config.toml
model = "image classifier"
dataset = "Sentinel-2 satellite tiles (TerraMesh)"
train_examples = 72500
image_size = 40
crop_scale_min = 0.7
horizontal_flip = true
translate = 0.12
cutout = 0.25
targets = ["main land cover"]
num_classes = 9
arch = "resmlp"
norm = "layernorm"
norm_position = "pre"
hidden_act = "silu"
mlp_ratio = 4
parallel_block = false
inner_norm = false
patch_size = [4, 4]
conv_stem = false
layers = 8
width = 256
label_smoothing = 0.1
loss = "cross_entropy"
init = "torch_default"
residual_init = "none"
optimizer = "muon"
muon_scale = "original"
learning_rate = 0.029
momentum = 0.98
nesterov = true
orthogonalizer = "newton_schulz_5"
adamw_lr_other_params = 0.0009
max_grad_norm = 0.5
ema_decay = 0.995
magnitude_pruning = 0.5
max_steps = 36300
batch_size = 128
epochs = 64.1
lr_schedule = "cosine"
final_lr_fraction = 0.05
warmup_steps = 1080
weight_decay = 0.004
adamw_weight_decay_other_params = 0
Rows from block 3, named by matrix and row number. Rows with one number belong to one neuron. Each number is 128 + 32 x the weight over its row's rms, rounded and kept within 0 to 255. All counts start at 0. Numbers have three digits each. After the name is the row's rms in percent of the matrix's.
# fc1: MLP up (model.blocks.3.mlp.fc1.weight, 1024x256), inputs 172-214
# fc2: MLP down (model.blocks.3.mlp.fc2.weight, 256x1024, transposed), outputs 172-214
fc1.624 109:146075178128158128128128128128128128156173182082017128128128076113108128088118128166059113128128128140128128145128063140128096150
fc1.625 093:066128128128128128128120129077085128128128084118128123128100128126128128194152128128128057128138128129143128131128128128128128157
fc1.626 089:128151206082141162128128128128117157147132177128128128128128128084128128134128123128128042128191128128079163128128128155128128128
fc1.627 093:128128128182105128121128128128156142128128128128031158128100128128128128145128128148128208128128154128128128128043128128128128128
fc1.628 092:171113128128139110150132128128128086128128134128128128128104099128128128083128128128137175080106128154128036161128101142128083128
fc1.629 122:071050128107126128128128128136128128056128129117128102128095093128128128103083063123137156150032079151128185110128128105128128192
fc1.630 111:128128116128128160086128072055173128177169078128128157161128132198047129128104188174128192176162099096145133144128206128128131128
fc1.631 106:076128162128173169128057198183140128112128128128138128148071128081148128087128145128052128170128128084104128100144128181161128113
fc1.632 121:123087199185095153128128151173128102102095128128128128159136128128201115128171104167091128128128144197128128094128128128058131135
fc1.633 081:128149171103144128103150128096128128155159128128125128128128128128128130128094189084171128128128128178141180056156128133128117128
fc1.634 094:067128128128189125066114128098128128151200107158222085068193128128168133128098107128128128083111128128128128090077128126128143150
fc1.635 103:128128198128128128052135128128128125077131128142128128128152128180179086128128162128201122065128128128142106179128128145128128192
fc1.636 105:128128142128130071174077163109128158128162128128189171128128128163128110174076182129128128128128128217151068128177128135169109111
fc1.637 048:128137154100097128197128097128128128128128128110128128128128128175128069128128128128160120128128128212182128052128198097049128151
fc1.638 047:128128128128174128128185156128107128009086248128060108128128128128154128024128128160128127128128128151128128128068117200128128171
fc1.639 029:128183128128128128128218206128128128128128128128128200128101128088128078069128128128128091128128128085105128116128128180078128128
fc1.640 126:119117150146154073127152128112129128170128152129128128128128046128128128128156128172128128057057128128218128128074093128158126151
fc1.641 086:115122128066128172128084128075128128128128128128128175119128186176128128128128128128128128128128128128185191180024135128128098088
fc1.642 064:128128174128128128128147128128096143124144066128128128128128068128128128128228128128128074091128128128128195128128128117083128128
fc1.643 082:128128062099170128128149128112128179120128122137082128217128128115128128128128128148128128119127128128123128150125128164128128128
fc1.644 070:128175128128119128128128128128121062128128059146136128191128088128055124128165128149128128128073128128183120128121161128156128175
fc1.645 048:112183128128128128111128142142128128128192120105128128128128128194128149154128128088128128128171083128128128128128102106128181101
fc1.646 101:174128167080128128199050105122136183128068115128128140081128121128129128128128128128128141128128140128183099128128128128128210128
fc1.647 097:145147128089128147128128128128086178085128128128113186128141094100179128128128128202128128128128128045126128128158219128188128159
fc1.648 106:128120038128072218165154128128185128173126128128143128128128128128146128128128164198128128128170132117186185149108162128124128128
fc1.649 106:067097133180105058090171143108128128037168128183086128128128196154070127081145220061128128137180128074128155097148029128128128128
fc2.624 087:062236128109049064072128160128080167128128128128150085112184110147093163207140128051204201128128154128089128197128148147159133111
fc2.625 095:128128189128211128128128128128128128127113128027128148128128110128079128077128128128128149128128128187164128128128128129027203110
fc2.626 086:165128135128154128128119128128150197097128095128156090191128077132128128128128231183128128128139041128112164128085075128128128225
fc2.627 079:128128128165128184145136121127128060128134074083128137161128128082114235151128128128190182233128061128128203056112128128128128128
fc2.628 080:128128128128128128089051166189226128076128175128128134077121128128128132128182167134173091128128128128079166128128175071128128210
fc2.629 113:137086121128128128128128128128123128250080128140150128128128117128128128128207128128069128128128202128104074180128128175092114134
fc2.630 120:128141189164128093088128128128128162067128128114128128128200128065107128128103128189128157153128128128167110128095128128128122128
fc2.631 085:066128128128117128128128133172128097099128202153119058128128081128128210220128128059128128092074128128212128128086098159128128154
fc2.632 121:128128128128169057128128128033128190216128128063069135059122105098113098139162128128107128172100219144128128175128173128125130098
fc2.633 093:164065128128128176128176161128000095053103115128128168128128065128131128128128128165130110128128118113082077128128128093197145128
fc2.634 076:190128128128065075135069130128128128128128128105069128128128128117128128128108128128128128154185163128128128105128128124128128128
fc2.635 116:019046128048128128128137080181078128196128128096183113176083128128128128128128095110116123128128128128128128128127163128024167160
fc2.636 096:128144215128115079116158143128128128115178121105128209128128082142128122128128185128128128128162140128187128128132118118093128128
fc2.637 039:128128128101128128128133212128128102128088059128128160128128130185207187095105128200079174162090201078128128182149128094128128157
fc2.638 042:158128128148128128128128176085128091128128195128128128128068128128128128232128057068128141128128068128021179173128128128153081062
fc2.639 026:095128128165161135255047128244128128128128128128128074128128128128128128160128128128055128128128128128128083128128128128144105148
fc2.640 115:128131128105128128128128130143139136196183135146076122078095128128059206128128128128191128128067212128128140128091110115098128056
fc2.641 088:128128128116128128094128128125078128084128124173128128128128128106128128128128128070128194128118128128128128128128070128128133128
fc2.642 058:148088128128128128128073128128128165125128128128128143091128128128128186128031047128128189128128125128185128128128128128128115128
fc2.643 080:170128185102179128128128128092128128128128047128128128128128128111128103131128128128128122128122139135128128155128083128128128093
fc2.644 054:102053128128128128128128128177128135046209128087128128063128128076187177128128128101205128128124128128157128128083094128075128128
fc2.645 040:128128128128178128073186147188193128167038091128128173128128128128128128128163128128075128128128200128128147053152054128106061147
fc2.646 101:103134092167128128090128091158060128128191128116084128128146128095098128064085128128141128184131037128128128044092128128128131128
fc2.647 086:128121128128155066086123128090128128175128128128139128128128215145128128128128128092215128128128128128215075128104161175128128153
fc2.648 115:148128124149120128128045197116102128128128078184134039105139128128119128135224052128164128068128128128135164128132058128100128083
fc2.649 093:090128114128037128128128128157228108128128143128126128062000128075155128128084141128088143142128128128128128086128128128146128107