From a checkpoint of a small image classifier.
Model: 4.3M parameters, 40-pixel images, arch resmlp, norm layernorm, activation silu, patch size [4, 4], width 256.
Data: trained on Sentinel-2 satellite tiles (TerraMesh), 72500 training examples, 64.1 epochs.
Rows from block 2 of a small image classifier, named by matrix and row number. Rows with one number belong to one neuron. Each number is 128 + 24 x the weight over its row's rms, rounded and kept within 0 to 255. All counts start at 0. Numbers have three digits each.
After each neuron's rows are labels from the 100 images, of 14976, where the neuron reaches its highest value: "lies over" is the class under the peak; "colour at peak" is the nearest of a few named colours to the mean colour under the peak. Only what is clearly more common there than usual is listed. The data: Sentinel-2 satellite tiles (TerraMesh). In brackets: how many of the 100, against the usual share in percent.
# fc1: MLP up (model.blocks.2.mlp.fc1.weight, 1024x256), inputs 128-255
# fc2: MLP down (model.blocks.2.mlp.fc2.weight, 256x1024, transposed), outputs 128-255

fc1.487:128128128141159144128128128128072128128128128128128127128090100141128172139128128128123121128147128138128127128128128194126105095128128144081088189164184137140068109128126128167105078145124128138167134157128163113131191145111122112130153128128128172096113134128072128145115160122143073128089113136128128128128128128095102123181125128107102128123148128128115139123131072100175138154105
fc2.487:128161180140082133128128102128128128104135146194087142198103128128150111128093160128105128128128128091097128128128112128142089128161171119110140128122128128128128159084128128128154128128073163128121128067160128128059138125154128141128132128128099128173138131128120128073188128203128101128138128069137128143128128151128095159180140128128128074128124128148157128188128103102128113129128
lies over: trees (73 vs 20.3)
colour at peak: black (71 vs 16.7)

fc1.484:128141082128120177109188096072104149161084128157154185128125123128122169128097170072128128154116101107151128103120128128088128168128143130119128128141128128128128137114125145142128071144139128088130166168125098128081128116076128128128128128128128128128130128095098137111155124128093128134139159125128128142182128131072124166138128165139147123128104128148163118128151129171128080106097
fc2.484:113128128069128174128123128128128130128128128108128163153174116114128176111128128120128128130145128063128128128096128128150105166100153115128128107093121112146145128128141128109128143128128154087177173128169107111128114051132128099091128091184128108128151096128128076121128061128158128128139128128157123127128128144158086138128128128128132099128128128128147128128128128128128132171128
lies over: rangeland (46 vs 22.3)
colour at peak: brown (63 vs 38.2)

fc1.434:134128128146128137130128128117128128128128131058128097072128128143086128128162144128136128128176120128128128121155128170101175128128128128128166128128128129096128128087079128184128139128088128111128069128177142123128128128128160139082169167103072120120145128128128128085140128141147128128156128128150128059076128128173098149128125143136141128128127128117163128128134128128128047128128
fc2.434:128128128114128141128151128128109095128128148128070128122128128128128141128071125128128155128097110128128128128128135128128110134122128128146128128203128128128128128132152187128104128176150090174128174128128128128128183121128128192128128128128128128128128084190128128188128128128140129128128128128128165128187126152128142076082160128113084116128148081144145121079128128108128128128150
lies over: snow or ice (53 vs 13.9)
colour at peak: pink (30 vs 9)

fc1.616:128128128125147128125128128120128128128134120128128128128128148128162103106128092128133137128128128128083178128128128128128073159108128131161128131105128087153150130060087128128147128139100128128157106128128128128134077152128156128171105128116171128080172128188112152159128129153128106128094137114128119128124128128099110128128128128131146102120158128088091123128146128128093128128128
fc2.616:102128184157128128089165102141165128128128132128128105128128102094128133128128128128128128128127128109150161128127128113121121113128136094128135150121169128128128149128159128232128103128128152146128116128128128190128128140102170128118128112128128128128116125067128128163128128137128174160167128128143163128111128128128128128110128147128161136201096128128128015112114105145132085104081
lies over: crops (40 vs 17.4)
colour at peak: grey (62 vs 27.2)

fc1.198:125128125158099168128148190128128140128128150144128126098069176140122110128188100154080128128128128128128128138198128153121138138128128162135166128128106115116128128158088112101128132141177085128167084128121128128128128057156107100165158128107128128177128121127152060128128170128128138139128128128128128117128119128089128128128132128095153128098136081128128128145128128128128117128121
fc2.198:100128114128128152128124070128128108141128116128128191139135128139128128120128128107128122118161104128128128124128128128062128114107182170128090128128128111104128163128128128128128170132128152146128149156119128128064138142165168077128148128147124149117128126116128128117141128110128172138118114165128140128128134134065133136124128161173098128153128115128113171128143168101109128128086
lies over: built area (26 vs 5.2)
colour at peak: brown (85 vs 38.2)

fc1.358:119061128095138067128108128128128121136128128128128185088122155128128128128140087107092189134172105107093102114128128141128101176071132185128127153155109131128072163155128205191140129149128087142128128154092128128128128076099148128128128084151128128128160128128128153114128144148119128128128107128128128080128080128128128128158128128130095128111128128164144128095084129088128128137171
fc2.358:170128128128128104128128128129151115128116160128128123128122156141132173151128128102101128128128128128128128128128128126123128164128209128128128128128177128066128128128135080128102128128128194128128063096175166128128165128140128110136159128128104097071165133128128144139103109128128128128095128125164136099128090128128152145128162174102128154128128181186128128074152158132128134156122
lies over: bare ground (31 vs 4.8)
colour at peak: pink (49 vs 9)

fc1.337:128128164128128151128128128105128128128172160104154127117096114117159128128157141156130190110098128128141168128137128128128079111128190088128134128145128163113128132155066136128119128159126126167128128113128182128128128128110122128128125128128183128128128105128128128146128128190139115139156128128128104128131121128161109128128128065128138128058128128147102057141128137128128128110128
fc2.337:078138172113128171128108115139096151093109125164128128088128128128128159153128171128116135150128143146128128163099109154149140176128170128155128071128174075128128128128157098049128132114100096098067155128128101154101128128148112082198128107123128116128133153130128143120178085128150135184123131128111128128091128107159090114128119128128128128119116128168128128128102080154089128128107
lies over: snow or ice (45 vs 13.9)
colour at peak: grey (58 vs 27.2)

fc1.490:128133151113149164144128154106096189121128119128150128128128128124128174096129070128105128147191159067117128166143128130178132128074128128128173139149151119172128128098139164119193128128128149141117128128135105128108128107136187134158146090118137128128131128080128128096155128130128128138142128083127128134128128190064128196120128128132100156128139128125139167219120100128128128114099
fc2.490:128080186094128128128146128128117128180128128128128122107128099135128141103128131135128156128181169093143128128110088138100136128128141122128117128131132126124128108128128128128098135172128160092128183123128128148171128128073128148128117160128128113128107128155128098094128128128129128105128200143184128107154109074128128128128128120172139128128096073128128128078128150128128123128128
lies over: rangeland (49 vs 22.3)
colour at peak: brown (74 vs 38.2)

fc1.423:128129128144080152190133138111128128128128093115128128128065090128178131161101128161128128141128128128128128128176114111199128128137166120128128128128104128148128128086045128128089128128184128128152079128128128128098128068137181120128103128128108128128128128128128128128128140128128130128145121153128128098095125128116128128128163128114128128170102136135128128128113128098123128128128
fc2.423:128129128128128100128131128153128128170128128128128128128128184100144128100128128053153174035093128146078128136128169068119171105103135079128100128128128128128143128128087128107128159175128051128128128154112128128128125128128188088148128154128180128128067128128129128128128128128128128093128128155128128128128151128128180128140128128176128128167149128128133128099103128128128106109155
lies over: built area (26 vs 5.2)
colour at peak: brown (64 vs 38.2)

fc1.314:128128120135128146128035128128128128128128128136148128111145128128128128142176128128128128128118128128138128128139075100118152128128128128128128067128128128151128128116154128128128085128128097128128103128073175128106082128128126128128177098128083128179162093136128154112128171128101128089128071108127124128150152159154128128163147128162128077128133111128128107128068128099117128128082
fc2.314:178128207069128109128185116148128128164122088099128128162151143110128128128165102156128197110128174128128166128179114103140116128123128102184161128091128128128128106128117128128128122128128179128083128171140093112114155128162128128128085105106128071158128128128132081128127122171119101128109128128128166128128078128128136128128131128128128081106128103125099128128130170128128128127128
lies over: bare ground (32 vs 4.8)
colour at peak: pink (35 vs 9)

fc1.439:128128128131128128128128167076128104128089163053040105128128128128164128128128128128167172128129128128102174128128128128128128139162150128128128128128128128128128128128128128139128128122178128115065128128128139184071143175091128128128128147128135128128065144117128128128128128104128128096160164134183128128128128128128087128128128123137128128158128063128128128078124056128110115109128
fc2.439:128131128082128128111128128128128182103128128124128128149128128082114104128128128128178128200128128128128077118060076128128128089072109128128128128205128052181128128128128128108128163128128166128128174128074061085133101128128128128173111128128128128128128128135161128128074128174128128128090128154128128128128163128128128178128101123128128128128128128128128154096128128086128128176128
lies over: trees (42 vs 20.3)
colour at peak: black (55 vs 16.7)

fc1.521:151128117128128128120128074110128085128128128135134108158150170131124129128091128174133128128164123128114161128128128128170128142076130128128134107128182141105128062163150128128124139128131112128129128128173119103128160127108131116145128128157128172042148176112128128137150104064128140152128077128087128128109126152077128128058130128096128128128128157169104167150129128141101128107128
fc2.521:147128128128128135128075122128128128136147157128128069163128115128163118167128128180128156128128150088156103128153135128171128185128118128128147162140078092128128122172084128136128118104124157104128128128112128089133128116121128128125128091128128128128115104146101134174047128155098128179128128130095124128115114128146128128163128207134128128128128130104128106151147049098104128128128
lies over: water (39 vs 10.9)
colour at peak: black (43 vs 16.7)

fc1.105:128141128128128107065105090091088056128162091074128168128128126128158148113090128128128128151128116128162165128134128185128128128128121155165096115114128177084128154128172128138070128148128128091109128128084128128128132128128128128128120128103129128078196147128185128128171128097128128122110128163180128128128128128128113128137122157141128128128092117128139128128114128129194079128164
fc2.105:128128128103132128175112158128121151128128137150192128128124128191128135128122128141128128137128128124164128117128128128155128139128159128128128142187101128088165128150095157188118128163121146128118128109128128117128128128178104128128128168153128177145128128128089152128128128128128115119110128074128104088123096104112128128128118080128171148128128163128084112151128129128128128093128
lies over: trees (57 vs 20.3)
colour at peak: black (59 vs 16.7)

fc1.45:128128136077171220131164048130128138134162111144128085128128136162092164122128128142128177128128128107172165093109128118160168128128128122086111136128071144128128128095129128184140082128128128141102153117118097128128128128128086128128154149095128128128155128121140128151134088102089128128128128128096125066128128128128082186128128128087128126123136105128128164128058128125157128128118
fc2.45:128128128128078075128114162128128128128100128091094085128133173128128128154128128181135128128115156128128128128128099128128114128112076093128152128128084076128166106128128128128128114128128128095080127128161127128169174142128146128128128124110172159128128128137104128128128129142128104133099193140051128093145128177128128128074128128145140132128132099153128089125144128150136133128128
lies over: trees (81 vs 20.3)
colour at peak: black (70 vs 16.7)

fc1.555:071150123141128128128128135128111082154128128128068128167162098128128128128135128101109160146128128128128084128146117186128128124124084151171128128124128152103114083128128128171111128128128114128128146128125113128146121128098128128148148128128109153124100128128104159164176190124128159128128149097144127128128181056142136128134093169128163128110149102128128128128132128164104149128128
fc2.555:186128182109113128123119168145072155128087135149166128127173111129128128128128128128128126128128131128105128128128128105098128187101123131124094116169174125128102128100139093111088128193142138108120143089139106128100115128128071088127141128124128147128099134083098113105088126128221128125127181126109145148110128137129128129167159070128078128102160204128128157171128160128100129116162
lies over: snow or ice (66 vs 13.9)
colour at peak: grey (69 vs 27.2)

fc1.500:128128120184143128128128158082128138161128128153057088128195128128128128138128128112124128128128075128128084128128157118128122153128128128128076128128128129128128107116102128163165128128127128128128128089128123128138128159128128136191107130128116140104127181176128128128128128101118104146202127128113174128128103102128128128142099113128128122132128128128100128128172128173128128120122
fc2.500:121128127151143165128175096110128142128121129106169122141101128158171128128106163128108128082128131128100117128128128130133133128128128128069162128128128128128087158128178128112128112128105128081108130155159128128121128128128128128128108128128128167128113135154128128128128128128128128148111128076128117116128128095128185143128152128128128128128162086128147148177121128113128084161188
lies over: rangeland (45 vs 22.3)
colour at peak: brown (68 vs 38.2)

fc1.483:128128203128128128169128086128128128128203128128125128178128132128128128130128128128090128128128128128128180128128128090078128118128103128128128128128090128128154128111111128128128128128195128128128128128128128133128128101115128128087162128128093128128128128145128128063128128128128128128128128165128080157128128128128177128135128128069128128128128128128128128155128128128128128128128
fc2.483:128128128128128128128083087091128178128128128128128128128128128128128128128117128128128128158128166128130128128128138128128095128128128204128149128128030075153128101128128128128130103128128128128128128128082114168128128072128229128128116128134128128128128144128128120123128128077164116072128128128156128128051128134128128128128128128215128182128128179095128128128128143152128176136128
lies over: rangeland (45 vs 22.3)
colour at peak: pink (33 vs 9)

fc1.576:140128132128159178168128093128124183128203122128124128128108091082189128128085120077137128163144030128117128128116167098152152120138128128168165128162101135128116099128128128128128108128128128128128106080128128128128128128128132128143121128128135105128082128128128128128132080158128128171128120133144128128128171128133128128113105142128170120128091152136128111128128142128178081128128
fc2.576:128119147098080186128104128155105070128124128128128153128094128128169119128128128128128133125150128128119131063128128128128128128128137128128128159089128128148126128129126128061178128128099128165128128128128128128128098128181128128128128128170128128162129130128174128128125128128128128145128139141128128128161128144128128128128185148128128202131128128128092152128159128114083150191128
lies over: water (38 vs 10.9)
colour at peak: black (60 vs 16.7)

fc1.232:133128176180164072115122162088096177128155128112128128189111128146213071092128171142156160128167100128128183092133100128129089148097154120128093136133128128093097135124070128143107128128145128128150138131143128125128098140128097134124122128128161112128128127128164128137128145128152128113130128128157128153128128128099128128130114112134107128128097125147132111072128128128090128087128
fc2.232:132128107113153128090100088128121152145167147128128163128128107126128177142128128156112128128094125169128072141115148108113128120128170078078128128128135086162128141108128196128128160137128128163128128141170148133128128191128128114128128128117131128167170080128128110113128128123128131077159107128128128128106128128103156085172135128128106100101128128127173067125100129128142128133128
lies over: bare ground (45 vs 4.8)
colour at peak: pink (67 vs 9)

fc1.412:102128084161128113166140128119162098113128157128128128128153140128150082128128070128129128128066182162128110128128128151128128128109128166128090128152104128128139153193143128229134151128072128128149091134128058128139135139106128143096128128128128128151128128128128083141153135158179128157128128070128120105128165106128128128128128128128128128128103128162169128180128119128106149128185
fc2.412:128128195136085128128128111128128146128094146225128128150128138164128132125128111171141128085144128047166087128154128147128094138197090108212175092128128128147128144128108174128128128128128079148128171128128116128103128077128155156139093128111122128126128135128118158168107128128097133128148128128152128142128128128128128125160136128100128128162097128128128100128128128144143128128128
lies over: rangeland (46 vs 22.3)
colour at peak: grey (61 vs 27.2)

fc1.33:128128128146140128128128090114128128128128128128128128128137089108128119128198128128128128047201128115128128128128157093164084128084108128048143128117122185128128128128128138135088111175128128128148165128124128128139128116128128128128140130128128128095128152128153138113102172194128128128128133110148128141143128128128128104128128126118072110128145128139146128128150137137128098128146
fc2.33:088115128105124081128075193128128128111128128154104142116142128158072128125128173128074112184197137113062148068145128128128099086105154097128128119128146093153101128111135139128178184128128128066128128111136128128132128086128128128128103128132128128150169162168128081145137131128128148086161128128147087128159146051152128167094103128128128127096153128118128128128128093107131128128133
lies over: snow or ice (67 vs 13.9)
colour at peak: white (46 vs 3.8)

fc1.355:128193133175128128151173128128128128111097128128128076128094082147129152094084112128137186140174128128057115100139096128128121128128092128144104140128096128165169128093128127128128128128128087110079091128111116164128162143156098128170128085080128078128233165132128128100128097128128162128128128128169062128117058108128128128128128121128128128128177114128128128128104121114092093154128
fc2.355:128128088111056131103128159142143128164128161128128118135089128152128128128128128128031106128100089128142110128085128145103128071196123144090124128128128128128133155138128134127128128128148153128087130128128187195072091121128182128128127117114128128128128126128128114135128128171128147115128152098128128128128160139128128128115128128128123130128128112110128075128140128144154107108128
lies over: snow or ice (52 vs 13.9)
colour at peak: white (28 vs 3.8); pink (25 vs 9)

fc1.733:128128128128128173132158128046128159124101085128162091128101134152149128128128155097118155128153097081128128172084115128128128113128101128128118128167103134128144128104148181118071125154168128128130128072095170080160153128094086128128128156107129093128091143109128162105101085147128128128128128171128128141128135128086167144128128196128128155128128164128128128128128060128084149119172
fc2.733:128091081128128100128128128155128158102091109128128128128128128104063130128087066128116153133107128161128128098128128128171128152140122128128158128128128078128190128128128128127128128112143107115076108128131128128164128130155128123128128150155189105117152128128128128128157131128115128128165128128098128115128128147152056099052091100079154128088128096145192128128128162151128128128128
lies over: snow or ice (66 vs 13.9)
colour at peak: grey (79 vs 27.2)

fc1.622:147128128146076090128128140080096128092128148128121125128137190103062128128128120139128128165155128083062147108128120128128128104176128128128128128133128076083128128128111126128128128116166149128141128128127128128128144128128128148128104128108128128128132102128107139145092144128164142127117128128159108111128128128187084128128106128103128156128120128128096128128158155128079128118151
fc2.622:103092128129128128069128129128137146120128151118128128081128128128128166128148151128128128147129189128128173176158157128139128128093128134128150105124181118128128128150151075135127128094092128128088128128078162134150133128162128101128077162128069127145128149114128128106128090128128131128148103128128153128125128128142174129141097184146160128128164178128128128128128116154124128177111
lies over: crops (53 vs 17.4)
colour at peak: grey (72 vs 27.2)

fc1.573:157154128158128128128128128116128156159060128128128128128115113124128128128128135170113128181128115128139128139129162128128160128111128149128134128171151128128128128128128137103128104106128128128109149128128128117096128053088128105154174108128142139105128128102101186128128128091092091133128128128123128106132101089128128113128149139128125157103198128128128137096104059064128128128145
fc2.573:128090150128128128121122164160128128128128128128095128128163122116128128128128094102065162158158093128068128105128128077151128128146198067175122128128094128128096128157126167094100190101114128132134069145128121128079152141128130128144130176091128128128128099128128119172128128128128128087171111128128128124128145098129128167128125124161075049128128128111070132175128133122151128089128
lies over: trees (57 vs 20.3)
colour at peak: black (62 vs 16.7)

fc1.429:128128128128110128128083128068102128151128128144079128148128132128128128128136121075128098128114123128106186128155156143130137055117128125150101128128128128128128128128128173118077147128113143114155128128143128169128128128128128115099128079094128128099082128128128128128128128128132128097119204128128097128128193128103128128128079128128143184177128128128128106128207128165115128155133
fc2.429:094128128168128161146135128179060128172128128171132164157128128128128128098104106128166128146170065106128128145188128128142163128114096102128128128128094128156128128050128135136188128128170153128128128128128128128128128143128128140128128128116192128128128128128128154128128112128181128152194128153128175128152128128157128128128144109159161062128128173129128157128128128128128128128128
lies over: snow or ice (84 vs 13.9)
colour at peak: grey (56 vs 27.2)

fc1.75:131148133185128128160128132106150128152131128156120108128138128118128128169103128128089128128128128141122128125055128163128108128128164128141120128128128186128128132179078068128176144128128084101185114128128128128124090128123128128128128163177128128128111128128128128113129131128179112128125054128128101166128128143141128158113128128105095168122128128128128128129122128128128157128128
fc2.75:128128167128086151090107128140164128128128128128128128128113128128128128099128128129128128106114128128142127080126128128131144128181128075079128128121128136128128128128143119128128128121128128128089106161128128138128081128128128137114088094096128128128117147128128128183129128128128088128128159158128128128239128128114099128128128101096120155122139128128104142109128192128078041124128
lies over: bare ground (29 vs 4.8)
colour at peak: pink (33 vs 9)

fc1.457:128128129120128124128128117092128102163128128148149128083147176171128151128125104102119150140128128049126128128015073128128128161116128128128095128128128080069128128128128143125120133128173128130128128128128128091128128128113109136091089144116036128128096106126077128138128096128128148128176097128128128162128128110074128148130118080116128077128127128175145156086129119126128103125070
fc2.457:128179128128084128070133128128153128128082166128128128128128128091128085128128128174128128118128153128128128113175160128128110128128124128163128113108128128128110128158128128128159111128075128128156128132122128148066121128128139128128128128128128128128128116172143128160128128149237099128128167128121128128141109103149118128165176128092128128128088122082128128128120128128176137128128
lies over: bare ground (26 vs 4.8)
colour at peak: pink (28 vs 9)

fc1.111:145127128128128146128128163128128097128158128128182134185145114092128090091165096082136148128188128067105128118086096128158128128128128098109128138128128128142128130128144128090096135093077095128128128102162129124128128128141128128144128128174128114138128134180111128128187128091096128093174101098128116128128128148147167128128076091128165108128125142128153107119128098144115128128127
fc2.111:128175128155138101106105066102090215128128128123128142133119128128128169128128128128096063128128128155174125074075128144128128134128160113160128128128128135162190128119111128128117105128164101097219133159128128181128105128126093128118168128128121130156128128128128126128128131134134128137095084128086128136132128113126131154105191195128148128114128089098129128114128155145168105120128
lies over: bare ground (33 vs 4.8)
colour at peak: pink (59 vs 9)